{"model": "autoregressive pixel model", "dataset": "stained colorectal tissue patches (NCT-CRC-HE-100K)", "levels_per_channel": 4, "layers": 10, "qk_norm": false, "inner_norm": false, "init": "torch_default", "residual_init": "none", "optimizer": "soap", "learning_rate": 0.0015, "adamw_lr_other_params": 0.0013, "max_grad_norm": 1.0, "epochs": 20.0, "warmup_steps": 1410, "adamw_weight_decay_other_params": 0.05}
Rows from block 6 of a small autoregressive pixel model, named by matrix and row number. Rows with one number belong to one neuron. Each number is 128 + 24 x the weight over its row's rms, rounded and kept within 0 to 255. All counts start at 0.
After each neuron's rows are labels from the 100 images, of 14976, where the neuron reaches its highest value: "top examples" is what is common among them. Only what is clearly more common there than usual is listed. The data: stained colorectal tissue patches (NCT-CRC-HE-100K). In brackets: how many of the 100.
# fc1: MLP up (model.blocks.6.mlp.fc1.weight, 1024x256), inputs 128-255
# fc2: MLP down (model.blocks.6.mlp.fc2.weight, 256x1024, transposed), outputs 128-255

fc1.98 [183 136  83 102 103 153 131 112 143 127 137 108  84 105 135 132 123 108 100 123 133  89 153 121 105 144 150 113 208 149 136 107 129 152 126 144 114 134 135 104 104 120 149 104 114 129 107 194 111 153 101 143 157 165 105 147 120 136 191 122 131 121  99 119 111 136 170 166 143 164 105 118 177 106 118 155 177 120  92 164 146 151 112 132 104 164 178 151 152 116 120 145 141 117  96  89 129  96 119 147 116 119 118 144 155 110 126 126 138 182 106 110  92 147 116 127 118 144 145 123  26 143 165 148 129 121 118 157]
fc2.98 [126 131 118 126 148 144 127 111 145 129 158 111 122 137  85 127  99 175 109  75 120 126 123 133 105 118 119 156 159 128 150 149 116  87 115 142 154 143 107 140 152 116 141 105 143 160  77 123 106 127 120 114 156 175 152 129 123 100 118 149 114 165 131  85 123  92 153 121 121 172 144 153  92 130 153 177 122  98 119 132 125 123 118 134  81 124 147 127 105 137 152 139 115 110 171  92 109  99 126 111  86  97  97 118 125 124 172  97 111 124 120 109 159 150 127 169 132 128 140 108 134  78 140 100 115 126 155 128]
top examples: tissue: smooth muscle (49); tissue: cancer-associated stroma (29)

fc1.336 [153 121 110  92 129 109 141 131 147  96 103 138 123 153  89 113 124 138 151 152 159 144 134 168 140  94 120 115 127 109 139 147 136 152 125 134 130 123 160 119  83 120 136 164 112 124 170 150  62 151 141 126 133 145 145 136 148 137 126 121 108 147 132 156 109 125 133 151  92 163 104 101 162 166 136 139 160 155 125 118  81  84 146 133 117 140  86 119 171 133 125 114 150 117 106 131 116 102 160 183 153  96 130 144 122 139 131 118 148 136 140 126 129 122 100 112 134 141  87 149 128 134 113 109 121 162 111 149]
fc2.336 [153 172 139 146  76 115 120  89 127 119 149 163 149 120 188 127 138 105 100 116 107 184 132 120 166 125 127 147 137 149 144 146  75 148 146 132  77 119 131 105 102 165  94 138 139 117  77 122 154 160 144 135 134 144 166 117  95 128 103 135 188 131 104 108 142 149 105 132 126 133 128 146  98 113  60 132 150 126 184 156 119 129 142 116 144 165 138 113 154 167 157 155 100 176 150 106 109 121 127 107 142 152 131  99 124  96  99 119 170 113  79 131  77 114 143 139 114 113 142 124 154 153 145 139  97 105 138 110]
top examples: tissue: lymphocytes (77)

fc1.143 [142 147 120 126 129 168 135 116 124 122 175 148 108 115 162  89 206 119 133 151 132 116 128 104 110 156 144 142 145 168 116 174 129  55 121 155 115 147 167 120 121 170 139 130 120 141  99 150 132 134 135 110 125 165 144 145 127 140 107  93 116 105 120  92 125 132  99 130 103 130  82 185 138 105 145 162 143 105 139 128  87 147  92  92 134 139 128 132 154 142 142  99 134 200 164 126 116 137 160 136 146  88  65 119 111 142 118  94 107 121 167 114 130 125 168 110 129 139 121 120 120  98 162 139 136 117 150 156]
fc2.143 [131 130 101 119  74 103 119  86 147 126  96 103 135 143 132 136 108  97 145 137  98 156  97 121 113 157  85 179  92  71 143  95 161 159 161 140 127  92 146 167 119 141 137 149 142 117 101  83 162 144 150 133  86 135 150  88 134  93 141 114 110 127 106 146 147 155 137  95 113 146 112  92 125 134 126 100 151 147 167 137 163 111 124 187 129 119 105 107  96 128  88 136 115  84 101 101 119 140 136 155  98 168  96 101 121 114 157 137 161 114 110 108 149  97 150 134 156 106 128 110 107 114 150 130 126 114 129 134]
top examples: tissue: normal colon mucosa (45)

fc1.670 [ 89 123 154 148  97  93 175 120  99 120 118 128 129  93 120 136  81 140 112 159 118 129 148 119  90 134  96 127 102 133  87 126 141 131  98 156 161 130 117 142 118 163 117 138  74  97 124 131 110  86 127 137 110 107 109 102 162 137 116 117 144 180 134 145 120  83 111  93 124 140 154 121 119  80 135 140 149  82 147 104 136 101 109 144  95 140 138  55  94  93 111 135 121 165 144 134 143 156 139 158 148 135 132 163 148 133 116 114 133 141 140 120 153 119 130 140 151 108 132 115 141 111 123 122 111 152 116 156]
fc2.670 [118 125 151 121 136 149 114  78 133 120 102 101 109 151 112  82 144 137 126  84 118 137 128 114  90 104 127 145 135 127 123  81 108 136 142 129 112 129 106  99 127 115 143 124 130 124  95 136 135 141 138 175 137  86 170 149 118 159 145 142 109 127 114 158 174 113 123 115 116 124 100 100  98 103 118 107 120 153 104 145 115 145 138 159 163 109  87 140 174  94 128 131 154 102 157 128 111  85 151 143 154 158 148 104  91 149  88 119 145  73 138  64 113 174  97 116  99 120 113 152 139 133  68 135 147 101 114 104]
top examples: tissue: normal colon mucosa (59); tissue: tumour epithelium (40)

fc1.618 [170 135 127 146 109 143 110 138  94 123 122 185 109 144 123  85 162 108 126 157 122 102 124 142 136 101  82 146  95 100 106 129 150  94  96 100 116 198 150 111 158 160 126  99  98 118 122 162 115 138 119  91 157 103 170 142 110  90  94 149  67 154 180 107 124 122 148 111 111 155 137 190  93 105 107 132 118 163  95 127 140  92 129 155 111 128 160 146 128 132 115  98 149 102 158 141 126 158 148 158 140 101 148 126 167 119 116  81 172  96 143 106 157 141 122 111 118 143 132 105 145 141 114 159 167 122  98 126]
fc2.618 [110 141  96 125 133 149 137 114 146 102 112 149 149 118 119 141 121 134 147 109 126 129 162 120  94 137 113 131 137  90 161 148 143 140 124 127 119  94 144  82 118 122  85 146 112 130  97 156 126 184 139 145  91 166 138 102  73 102 128  79 143 113 110 114 144 209 147 145 129 154 145 150 133 168 101 154 123 152 126 144 149 165 128 121 150  98 131  90 138 149 190 134 137 106 148 138 135 116 154 157 120  96 147 137 118 117 102 146 151 102 105 119  77 137 132 108  93 114 126 177 153 155 163 134 150 166 130 167]
top examples: tissue: lymphocytes (84)

fc1.331 [137 111 140 147 131  80 106 173  99 115 124  96 139 126 152 115 133 177 142  84 130 168 153 150 199 111 109 143 119  62 153 137 147 159 118 123 129 109 162 106 104  99  99  98 120 122 120 126 111 133 120 118 174 134 148 161 149 106 144 108  95 114 129 126 111 144 137 100 118  82 121 134 130 139 113 124 138 108  98 137 147 140 100 175 155 134 151 105 164 154 101 168 114 138 108 160 106 152 109 158 162  89 138  94 166 117 106 119 146 134 131 133 122 181 149 106 135 141 138  90 129 145 101 115 159 127 125 119]
fc2.331 [ 99 156 133 124 122 106  94 150  72 137 110 147 134 103 119 155 120 111 158 171 165 132 120 116  72 156 164 171 142 162 137 118  89 136  95  92 111 159 120 152 168 129 130  83 129 168 141 158 146 138 146 131 125  99 159 105 133 122  84 166 158 135 117 131  88 117 123 171  79 144 143 148 100 100 143 159 127 123 123 136 123 106 148 111 114 129  81 134 119 125 161 174 112 137 132 155 120 105 120  88 165 154 117 150 120 173 138 150 100 144 138 128 146 139 103 151 157 131 138 170 137  95  93 132 149 128 149 138]
top examples: tissue: cancer-associated stroma (40); tissue: smooth muscle (35)

fc1.599 [141 112  97 122 123 169 131 123 185 105  96 127 128 110 144 131 141 162 133  83 136 130 142 139 148  75 124 189 124 113 137 111 177 134 105 101 138 125 150 121  72 106 121 155 123 152 182 108 170  76 119 148 120 140 103 143 168 114 165  88 105 134 149 147 108  87 163 114 113 112 131 125 100 162 144 107 126 136 134  98 142 138 146 136 191  90 120 135 132 117 127 156  89 168  90 106 125 125 159 153 125 107 116 117 142 123 146 125 145 150 124 123 155 140 137 130  89 117 122  72 136 147 145 123 121 139 116 150]
fc2.599 [132 126 106 154 112  95 125 143 146 100  78 106 122 156 124 125 133 101 115 163 147 122 109 162 123 135 145 117 149 148 145 112 107 156  85 128  79 145 131 129 137 100 158 110 153  88 155 185  98 160 147 124  80 130 133 162 109  64 151 119 129 116 129 103 149 130  99 129 144 129  90 144 138 110 144  85 111 118  91 138 153  92 129 155 122 124 139 160 125 136 124 135 162 126 153 163 130 122 127 151 120 130  96 147 158 125 136 174 214  96 117 103 129 124  93 136 122 102 128 132 132 121 138 122 170 127 136 114]
top examples: tissue: smooth muscle (47)

fc1.50 [ 88 116 139  86  59 129 100 150  96 125 130 188 150 122 165 124 115 106 153 119 148 104  95 151 129 148 136 167 150 118 183 125 171 128  97 162 159 137  62 121 112  99 139 125 151 135 120 119 104 130 109 145 142  93 106 123 127 118 137 137 147 119 113 166 142 136 195 125 137 127 105 129 103 187 100 164 132 138 117 124 165 102 107 126 127  98 116 153  92  84 125 106 127 136 130 122 102 137 155 132 155 125 114 115  95 131 122 152  92 111 139 156  89 120 134  93  84 168 117 143 130 133 103 132 117 114 178 140]
fc2.50 [112 112 132 149 114 154 100 137 124 178 136  94 111 117 106 127 116 149 140 142 113 112 177 107 142 128 126 109 166 152 117  79 145 101 114 119 122 108 105 129 131  87 168 132 151 138 123 160 125 106 120  92 120 129 151 173 118 134 149 136 111 148 111 114 172 120  97 129 141  96 138 144 109 161  93 112 123 157 133 165 110 110 107  81 102 120  95 106 123 135 124 153 127 143 140 139 115 125 122 148 129 121 140 152 147 124 124 162 117 119 136 128 133 161 124 149 160 166 111 168 133 147 177  74 113  73  99 143]
top examples: tissue: normal colon mucosa (87)

fc1.214 [120 132 137 100 155  72 152 125 111 156 161 157  99 136 134 147 126 128 136 144 108 167 130 125 123 173 139 156 148  93 149 159 112 133 175  94 118 167 134 150 165 116 169 108  73 130 151 113 115 133  90 136 114 111  87 131 161 148 135 132 137 103 168 108 145 126 156  87 162 138 110  90  93 115 129 129 159  85 115  93 118 164 110 131 137  85 160 138 113  98 135 144 128 170 118 145 148 179 126 101 147 129  99 101 132 191 162 121 144  85 111 131 148 119 135  94 109 151 194 121 115 204 136 174 155 103 151 130]
fc2.214 [153 180 115 171 138 154  87 150 105  89 126 151 161 131 165 154 157 126 110 106 137 192 142 122 134  86 198 116 150 105 155 145  94  97 122 124 130 158 125 122 131  59 144 141 123 138 141 161 106 124 170 140  98  90 119  97  90 179 119 141 104 126 150 131 136 151 105 123 156 146 100 145 132 163 143 150 107 164 145 111 107 122  99 169 123 125 138 108 112 120 109 164 123 145 144 132 107 146  87 189 105 123 143 139 124 104 143 141  93 134 143 107 125 131 118 116 119  94 118 137 142 107 129 113 126 121 111 125]
top examples: tissue: normal colon mucosa (32)

fc1.513 [ 76 137  96 145  69 135 116 136 138 171 122 135  57 103 120 178 115 123 118  99 159 143 137 124 132 111 155 148 135 134 118 167 162 173 132 132 141 125 122 117 128  83 112 131 102 121 154 149 193 119  99 129 113 161 110 105 123 127 180 107 121 157 113 140 143 134 129  93 131 133 112 129 162 128 149 128 133 111  94  94 107 104 119 143 105  97 141 106 128 113 146 167 131 138 118 169 115 116 137  90 101 151 114 143 126 114 123 179  99 155 155 128 114 131 117 141 128 155 127 123 132 107 152 145 124 137 124 139]
fc2.513 [104 130  83 151 114 183  90  95 172 119 104 143 133 133  82 130 124 134  89  86 115 112  87 132  99 156 105 122 139 147 117 132 103 130 115 139 200 128 143 122 112 142 154 130 107 168 140 129  98 120 178 136 177 130 112 135  67  84 101 128 127 173 103 124 142  98 141 119 151 114 130 173 101 118 151 189 124 109 136 123 155 146 160 126 121 142 150  95 130 140 152 114 116 175 139 116 110 116 109 145 102 162 128 142 175 143 142 156 163 159  67 106  98 174 144 128 132 119 142 130 112 148 104 139 109 105 127 125]
top examples: tissue: smooth muscle (41)

fc1.76 [127 126 114 166 110 124 165  86  56 123 105 130 126 111 135  90 158 161 156 135 141 123 131 128 162 151 115 123 147  99  97 107 128 158 144 142 107 151 128 134 106 116  76 102 109 127 144 146 130  86 109 147 144 127 156  95 140 158 146  88 136 155 128 158 172 141 116 119 142 144 135 128 129  76 134 144 121 154  84 120 144  87 158 141 116 139 148 116  98  95 156 157 113 126 174 101 133 143 121 129 128 137 165 151 131 106 104 158 181 156  80 120 121 148 130 154  96 152 135 146 157 124 138 136 160 123  93 118]
fc2.76 [100 127 122 127 143 108 146 149 150 111  63 120 125 125  88 133 157 125 167 138  72 131 144 129  95 124 131 123 111 127 102 163  91 106  97 113 126 123 152 146 161 157 114 121  95 140 100 134 105 115 115 155 183 151 155 103 126 145 146 104  74 117 149 123 141 121 121 142 131 133 115 101 152 132 100 155 107 114 119 116 136 130 114 100 154 111 128 151 137 114 124 138 155 102 143 130 114 114 112 115 187 125 132 120 124 139 136 101 132 114 113 126 106 122 139 113 106 111 105 121 114 112 127 100 141 120 159 173]
top examples: tissue: tumour epithelium (51)

fc1.479 [141  90  65 131 142 162 121 114 159  94 176 113 123 157 106 112 134 142 109 165 135 128 119 145 128 125 156 135 142 173 153 155  99 105 143 147 110 141 122 121  89 141 110 101 108 143 121 103 132  98 171 119 157  84 118 162  94 130 173 122 122 140 111 125 145  86 112 119 123 160 119 119 122 113 101 157 126  95 106 102 145 171 124 135 120  98 141  91 188  91 132 133 145 120  90 146 148 107 111 118 147 161 165 157 102  92 127 112  93 124 101 109 159  82 144 102 139  84 145 158 126 161 131 167 149 115 147 123]
fc2.479 [158 130 147 121 151 134 109 154 160 120 112 187 119 170 140 149  99 158  77 156 100 140 130 161  68 120 124 108 163  88 142  82 113 138 130 117 122 129 117 137 168 109 152 110 107  98 102 148 126 128 101 139 110 123 149 111 174 133 130 121 156 158 178  78 162 171 150 126 128 157 110 125 171  87 167  79  93 126 121  66 123 109  87 139 110 156 150 142  95  92 111 141  93 113 128 120 114 108 124 152 124 169 126 148  93 157 148 127 148  97 132 102 115 128 141  94  95 108 135 108 131 132 171 169 136 139 146 126]
top examples: tissue: cancer-associated stroma (31)

fc1.341 [124 127 124 120 129 128 142 141 130 129 168 162 106 153 156 141 139 173 156 145 129 145 138 178 114 121 157 149 122 133 115 170 142 183 113 123 152 107 154 111  97 130 164 131 143 127 106 122 135  90 130  91 134 146  81 158 149 129 152 126 168 156  94  85  95 133  71 142 131 148 122 142 104 122 112 139 105 156 143 156 130  82 126 125  77 102 147 148 127 110 128 129 198 163 101 118 135 122 131 157 115 127 133 157 122 112 110 118 119 144 110 164 159 152 128 113  90 131  98 123  78 151 100 116 147  97 131 125]
fc2.341 [112 106 151 157 171 118 124 159 162  94 136  95 164 122  72 101 131 171 103 136 118  99 121 159 153 142 155 147 121  64 119  95 179 125 126  86  89 162 106 120 138 128 115 104 121 164 159 140 112 138 140 131 139 108 108 164 115 109 146 119  99 154 144 196 116 104 170 122 109 116 148 107 148 150 167 159  94 160 112 106 140 148 162 129 125 194 136  56 123 159 145 105  88 124 129 112 146 106 162 124  86 146 128 154 172 139 180 125 116 124 107 107 116 138 111 146 173 126 142 122 150 121 133 112 108 154 139 138]
top examples: tissue: cancer-associated stroma (48); tissue: debris (41)

fc1.736 [111 101 117  97 157 142 103  98 110 110 114 127 124 115 142 116 148 112 129 120  85  93 127 131 126 109 123 123 123  84 121 145  94 226 175 125 140 143 130 128 146 147 106 123 162  89  93  84  96 141 123 161  93 113 134 108  80  92 146 132  93 102 132  94 109 129  96 117  76 121 129  90 149 135 131  68  78 113 127 119  90 127 157 103 121 129 125 105 125 164 111 116 141 118 120 127 139 103 155 106 125 133 152 126 137 144  60 128 133 107  84  80 122 164 120 121 142 121  55 140 131 124 133  88 141 127 112 154]
fc2.736 [138 129 156 119  89 132 139 110 168 158 149 153 134 140 120 120 109 161 110 110 134 181  91  96 123 130 168 109 127 141 160  94 144  93 112 125 124  99 127 189 156 122 127 142  72 141 115 123 127 109 119 148 118 140 161 131 103 146 148 131 151 125 102 161 125 102 127 125 160 133 125 147  95 150 134 159  80 141  63 113 160 120  81 135 128 123 130 161 158  96 139 132 112 175  95 134 153 156 117 141 157 155 110 114 105 136 163  99  77 119 170 134 134  73 137 131 173  91 104 155 123 131 117 190 148 107 147 113]
top examples: tissue: cancer-associated stroma (28)

fc1.572 [142 122 128 120 134 148 166 131 105 153 130 161 129 130 124  81  96 103 161 137 120 136 108 116 131 119  95 102  87 120 131 111 121 139 109  78  92 170 126 151 122  76 119 137 164 150 137 160 140 132 110 113 157 120 126 121 116 116 121 133 132 146 169  99 124  70 116 142  74 163 122 137 104 107 127 133 177 132 101 163 112 110 127 116 117 115 133 166 124 117 127 125 124 126 148 151 151 129 138 168 176 148  93 158 165 171 135 126 146 110 100 104 142 147 118 115  89  99 114 131  95 130 129 121 169  93 108 114]
fc2.572 [132 127 140 134  93 130  99 122 153  99  86 124 131 125  49 182 124 154 148  65 136  94 115 150 131 148  75 120 116 106 117 147 125 151 120 149  97 125 112 131  98 137 111 153  90 151 138 129 129 167 171 123  84 108 159 132 111 109 120 122  94 162 134 123 147 161 181 135 165 129 154 130 114 114 109 121 121  95 111 128 165 128 155 132 123 117 171  95 122 139 145 100 142  93 136 158 144 153 121 163 129 138 148 160 155 122 141  81 135  97 128 151 127  70 131 140 173 138 125  97  97 107 135 103  96 127 182  98]
top examples: tissue: lymphocytes (92)

fc1.598 [151 122  84 113 101  96 113 137 110 126 115 110 109 131 151 147  83 185 154 108  85 118 165 139 133  81 108 145 136 119 150 116 151 124 140 153  88 166 148 102 104 149 112 172  98  82 135  97 147 138 110 169 150 136 149 109 116  93 137 134 115 149  94  83 149 155 158 164 134 136 114 166 109 101 151 122  99 134 101  98 126 126 153 132 105 187 195 103 140 137 117 153 143 138 127  94 126 135 150 124 122 142 108  87 121 112 119 117 107 141  99 148 135 123 154 112  71 150 112 129 108 156 161 146 131 115 157 131]
fc2.598 [152 150 129 105 163 141 179 161 150 116 125  87 100 159 115 133 119 120 143 117 171 142 157 103 145 106 121 151 104  89 126 146 106  94 145 165 131 141 147 107 121 161 101 144 142 156 155 150 142 116 107 137 120 157 159 148 148 134 120 101  78 167 123 129  83 139 128 114 129 123 155 108  90 139 120 120 158 153 133 135 155 106 117 113 144  74 100 175 129 148 131 148 137  98 115 154 129 148 121 117 146 118 129 107 141 139 132  87  76 125 131 109 103  83 135 146 104 134 108 114 130 113 116 122 127 137 127 163]
top examples: tissue: normal colon mucosa (34); tissue: mucus (33)

fc1.491 [122 143 108 160 125 120 127 128  74 123 145 132 152 118 143 148 131 130 132 126 131 154 107 112  98 153  97  86  89 111 117 116 127 161 148 141 131 114 140 117 136 154 158 185 103 109 142 119 150 144 130 127 102 133 158 135 113 132  68  99 113  90  99 120  83 107 123 152 151 123 129 117 116 110 113 130 122 141 160 126 109 133 137 158 146 110 110 130 127 135 109 115 119 113 117 151 109 116 153 125 145  99 147 103 138 120 171 136 109  93 125 147 139 121 125  92 126 108 126 128 152 127 120 100  97 128 179 145]
fc2.491 [152 143 122  71 116 124 167 119 121 155 164 108 106  91 123  80 120 121 115  88  84 142 132 137  98 150 154 105 147 144 140 117 158 102 153 154 101 140  98 102 175 115 134  96 130 143 146 149 104 160 135 116 140 155 114 134  90  83 121  96 140 160 140 118 118 147 164 146 131 138 108 182 135  89 119 117 149 122 133 115 162 111 126 128 121 147 142 122 145 146 118 149 149 107 131 121 105 109 148 115 117 143 135 134 154 151 130 151 121 138  93 138 137 141 115  91 139  74 158  91 116 142 122 122 119 137 165 110]
top examples: tissue: lymphocytes (38)

fc1.240 [121 116 128 118 102 135 150 144 130 119 126 137 125 135 121  92 175 132 113  97 162 135 120  92 123 147 122 117 140 179 127 124 166  96 111 150 141 138 107 134 163 140 116  94 127 165 103 117 124 159  80 136 136  97 126 105 158 119 127  91 127 131 125 148 137 126 161 101 113 113 116 106 148 165 109 190 156 136 125 116 141  97 174  77  72 122 177 106 132 126 109 100 123 136 137 126 132 134 137 141  84 118 117  94 126 111 115 136 159 124 120 118 139 126 109 120 153 129 134  95 149 163  96  97 136 124 163 116]
fc2.240 [102 141 153  91 114  86 172 141 149 143 149  78 161 137 129 104 110 129 111 140 111 135 137 159 132  90 162 124 110 102 100 148 132 144 155 107 137 104  90 129  90 151 130 175 140 109 151  86 146 125 119 166  84 128 119 118 172 115 150 165 148 147 138 104 100 118  83 199 114 147 141 154 163 141 132  92 143 129 116 111 163 143 168 108 135 121 100 116 176 100 125 100 137 145 106 137 124 152 129 144 129 137 130 133 164 167 120 106 106 140 103 118 106 147 151 108 122 144 111  75  89 138 107 163 146 168 131 148]
top examples: tissue: tumour epithelium (40); tissue: normal colon mucosa (33)

fc1.629 [ 99 152 126  88 114 144  89  95  56 143 128 119  94 128 159 129 104 110 122 123 156 133  74 141 130 113 114 119 126 147 141  86 135 111 124 120 125 138 114 119 123 106 157 137 119 150 149 148 151 118 100 116 136 141 135 151 136 165 109 109 130 153 105 141 115 104 154 163 113 104 125 119 137 191 121 150 121 190 131 147 114 121 132 144 126 131 148 144 179 136 132 146 112 149 100  92 112 124 132 118  74 150 136 115 132 126 133 118 138 168 132 156 115 128 101 118 145 145 134 122 121  98 137 154 126 135 184 107]
fc2.629 [153  92 103  87 123 121 144 165 157 115 117 128 131 104 146 175 124 133 153 143 126 139 126 144 148 104 128 191 120 138 121  83  71  98 145 117 144 127 167 128 144 104  67 135  99  97 154 106 139 158 153  95 153 128 139 149 165 138 115  48 131 148 123 130 131 127 168 192 116 144 120  92 123 182 144 117 159 133 115 122  94  78 123 167  98 111 132 103 128 129 145 144 110 139 103 100 133 183 139 139 106 125 114 122 136 131 146 137 158  91  84 138 109 125 119  84 129 125 171 145  99 148  77 160 117 108 116 150]
top examples: tissue: lymphocytes (34)

fc1.101 [143  98 129 129  98 110  97  80 136 133 133 126 177 130 152 126 118 161 124 111 147 120  94 106 131 139 119 138 134 169 157 127 100 118 120 131 150 130 113  99  75 136 133 134 122 157  89 139 120 121  91 118 155 123 105 164 126 130 108 133 147 148 101 123 138 160 124 136 139 118  96 129 135 122 107 132 126 136 159 132  95 152 106 118 135 106 126 134 202 144 145  74  92 106 106 129 128 118 161 113  74 134 103 142 125 134 157 126 154 168 135 131 150 132 193 109 126 109 102 129 136 100 118  94 116 156 129 145]
fc2.101 [137 114 108 104 139 153 149 126 163 150 156 117 148 118 153 134 139 141 140 109 149 141  70 165 151 153 110 132 150 113 138 127 121 104  98 160 101  92 172 120 109 149 122 154 107 120 177 119 144 122 178 116 112 154 116 145  95 157 133 103 106 146 115 114 179 131 162 149  78 140 125 100 146  86 105 117 141 144 119  77 143 128 156 141 140 133 138 140 128 165 142 137 145 122 135  94 147 125 123 153 143  89 139 144 120 134 133 149 147 107 169 117 126 136 123 119 137 100 126 123 152 126 176 135 148 109 108  95]
top examples: tissue: tumour epithelium (34)

fc1.34 [125 138 132  85 117 101 141 104 148  94 101 167 122 120 114 125 156 136 127 110  92 146 121 111 117 160 153 143 118 117 119 124 112 157 133 158  93 119 178 153 143 162 123 167 178 103  95 115  94 123 155 104 140 150 126  76 115 144 129 103 141 106 129 101 112 110 102 146  51 124 130 100 149 121 149 134 154 122 134  95 127 104 108 119 158 154 100 122  95 157 125  82 102 106 128 149 143 100 149 107 108 103 131 126 161 109  94 121 115 139  96 149 139 154  96  93  93 105 113 155 157 117 157 131 106  92 100 161]
fc2.34 [119 166 167 160 144 139  91 147  78 118 147 110  97 130  96 121  97 175 136 139 161 159 104 145  71 117  90 107 151 164  83  69 169 146 163 159 117 133 101 136  93 104 127 142 121 149  93 159 130 130 139 123 113 130 126 145 126 141 170 134 111 136 100 133 146 128 145 131 191 102 130 127 127 138 110 107  95 120 132 150 121 113 132  87  93 152 140 132 138 137 114  97 158 147 134 123 161 181 111 118 139 139 123 157 114 105 113 134 141 103 148 144 153 147 114 164 144 104 150 136 119 116 161 136 125 109  92 112]
top examples: tissue: cancer-associated stroma (39)

fc1.617 [112 133 134 135 138 105 115 160 119 109  97 115 150 133 149 135  96 116  75 123 121 121 116 145 127 133 140 124 102  82 125 102 122 130  90 109  97 156 121 126 139 147 159 115 131 153 123 129 135 116  91 133 149 148 127 118 228  97  66 157 133 123 140 116 114 144 158 110 133 117 115 129 144 114 161 131  91 112 144 139 141 109 126 140 125 172  79  83 150 125 156 163 109 152 123 158 117 130 140 106 128  86 116 103 109 116 101 176 183  86 132 131 101 123 137 166 109 119 138 120 153 126 120  98 154 118 113 158]
fc2.617 [100 125 109 129 116 123 128 120  93 162 133 155 116 164 134 135 132 142 112 135 129 145 147 136 125  78 159  99 170 159 158 145 143  84 141 151 100  97 121 132 126 119  99  85 117 116 155 116 143 120 140 136 106 121 143 137  75 117  97 113 192 126 141 120 164 145 129 119 141 137 130 126 166  68 139 120 141 110 114 154 168  81 102  99 146 139 140 131 155 127 125 158 134 124  78 162 138  95 129 161 126 106 106  87 149 128 142  92 128 141  78 113 122 135  98 120  96 153 154 140 111  98 155 169 153 123 153 105]
top examples: tissue: smooth muscle (49); tissue: mucus (26)

fc1.242 [114 126 125 149 111 170 159  99 110  95 144 145 162 149 123 123 181 163 116 120 166 133 167 120 128  91 128 139 133 107 157 145 116 159 128  81 109 160 116 179 128 147 150 138 135 117 154 101 134 102 129  80 126 131 109 112 140 143 103  84  89 123  98 130 122 129 121  78 130 127 101 111 140 148  99 164 126 142 107 156  97 151 124  90 142 133 130  94 119 110  95 130 129 115 120 140 102 101 157 142 183 148 136 116 152 164 144 118 165 124 156 111 127 110 139 149 172 132 176  85 118 140 152 159 113 122 130 116]
fc2.242 [141 154 161 178 104 124 121 157 165 141 142 111  82 152 151 154  75 134 132 153 123 156 131 133 162 151 161 137 135 172 115  88 165 129  99 159 132 123 105 119 110 103 111 103 110 116 123  89 181 128 120 173 153 138 149 115 153 150 154 130 117 155 112 118 139 112 133 145 112 122 113 129 166 130 148 134 160  94 113  78 105 155 152 160 103 114 108 140 112 159 164 118  91  53 166 142 173 142 139 156 133 110 121 120 110 146  89 125  76 155 136 137 125 148 151 145 118 133  97 131 143 113 125  99 141  85  59 116]
top examples: tissue: lymphocytes (38); tissue: normal colon mucosa (33)

fc1.595 [124 103 130  92  82 138 109 132 164 162 101 111 128 191 141 118 137 118 140  99 150  94  90 144 158  98 142 164 100 127 121 130 142 148 139 110 107 123 115 152 135 107 161 105 137 133 124 121 169  94  93 108 152  82 155 128 118 132 102 145 147 166  74 117 113  74 131 130 126 124 103 122 136 124 174 123 125 138 126 131 161 129 149  92  92 135 159 166 109 141 146 145 152 130 141  77 113 136  97 160 117 115 117 172 176 106 169 171 115 173 106 122 119  77 123 169 110 113 129 150 121 115 165 134 134 136 116  72]
fc2.595 [136 134 112 107 130 164 156 137 113 114 126 100 130 118 115 133 107  70 172 137 144 127 151 127 109  69 143 103 112 141 124  91 121 101 126 130 106 135 112  76 135 102  79 145 169 100 165 115  98 117 132 140 144  88 130 151  89  78 165 166 130 152  97 173 108 114 120 182 113 108 155 161 122 128 103 107 137 113 113 127 170 120 112  96 132 116 117 118 136 135 106 128 146 115  94  99 121 115 136  85 182 121 150 158  92 131 136 153 171  92 145 125 117  87 134 131 185 109 153 121 132 162 147 154 137 124 142 196]
top examples: tissue: smooth muscle (47); tissue: mucus (28)

fc1.228 [153  94 111 100  86  97 109 120 164 102 132 119 133 139 139 135 105 142 123 116 127  92 137 136 149 153 120 165 166 131 194 112 108  78 135 153 102 110 134 116 158 117 129 119  81 145 135 133 119 123  85 150 158 154 161 156 103 148 138 103 103 124  84 137 112 128 140 171 100 103 136 116 133 110 158 106 153  94 144 115 119 114  99 119  89 133 124 139 140 130 120  58  71 135 100 117 106 140 121  90 147 105 154 125 113 139 124  87 119 111 147 139 107 121  69 108 128 111 114  93  82 139 104 121 124 116 145 168]
fc2.228 [119 150 107 160 133 144 112 103 131 160 151 136 124 112 150 127 150 130 153 134 114 171 139 109 137 109 137 129 117 108 142 119 121 112 127 148 163 134 124 159 113 173  85 136 132 127 128  85 162  76 135 107 120 107 146 119 144  97  77 117 123 103 146 160 149 147 101 126 109  94 118 165 127 129 137 109 127  97  76 162 149 185 137 130 147 190  96 137 135  79 116 159 109 154 125 112 156 141 130 162 108 106 136  95 127 138 161 111 125 105 100 130 134 130 124 135 138 124 116 158 136  78 157 144 115 134 156 108]
top examples: tissue: normal colon mucosa (40)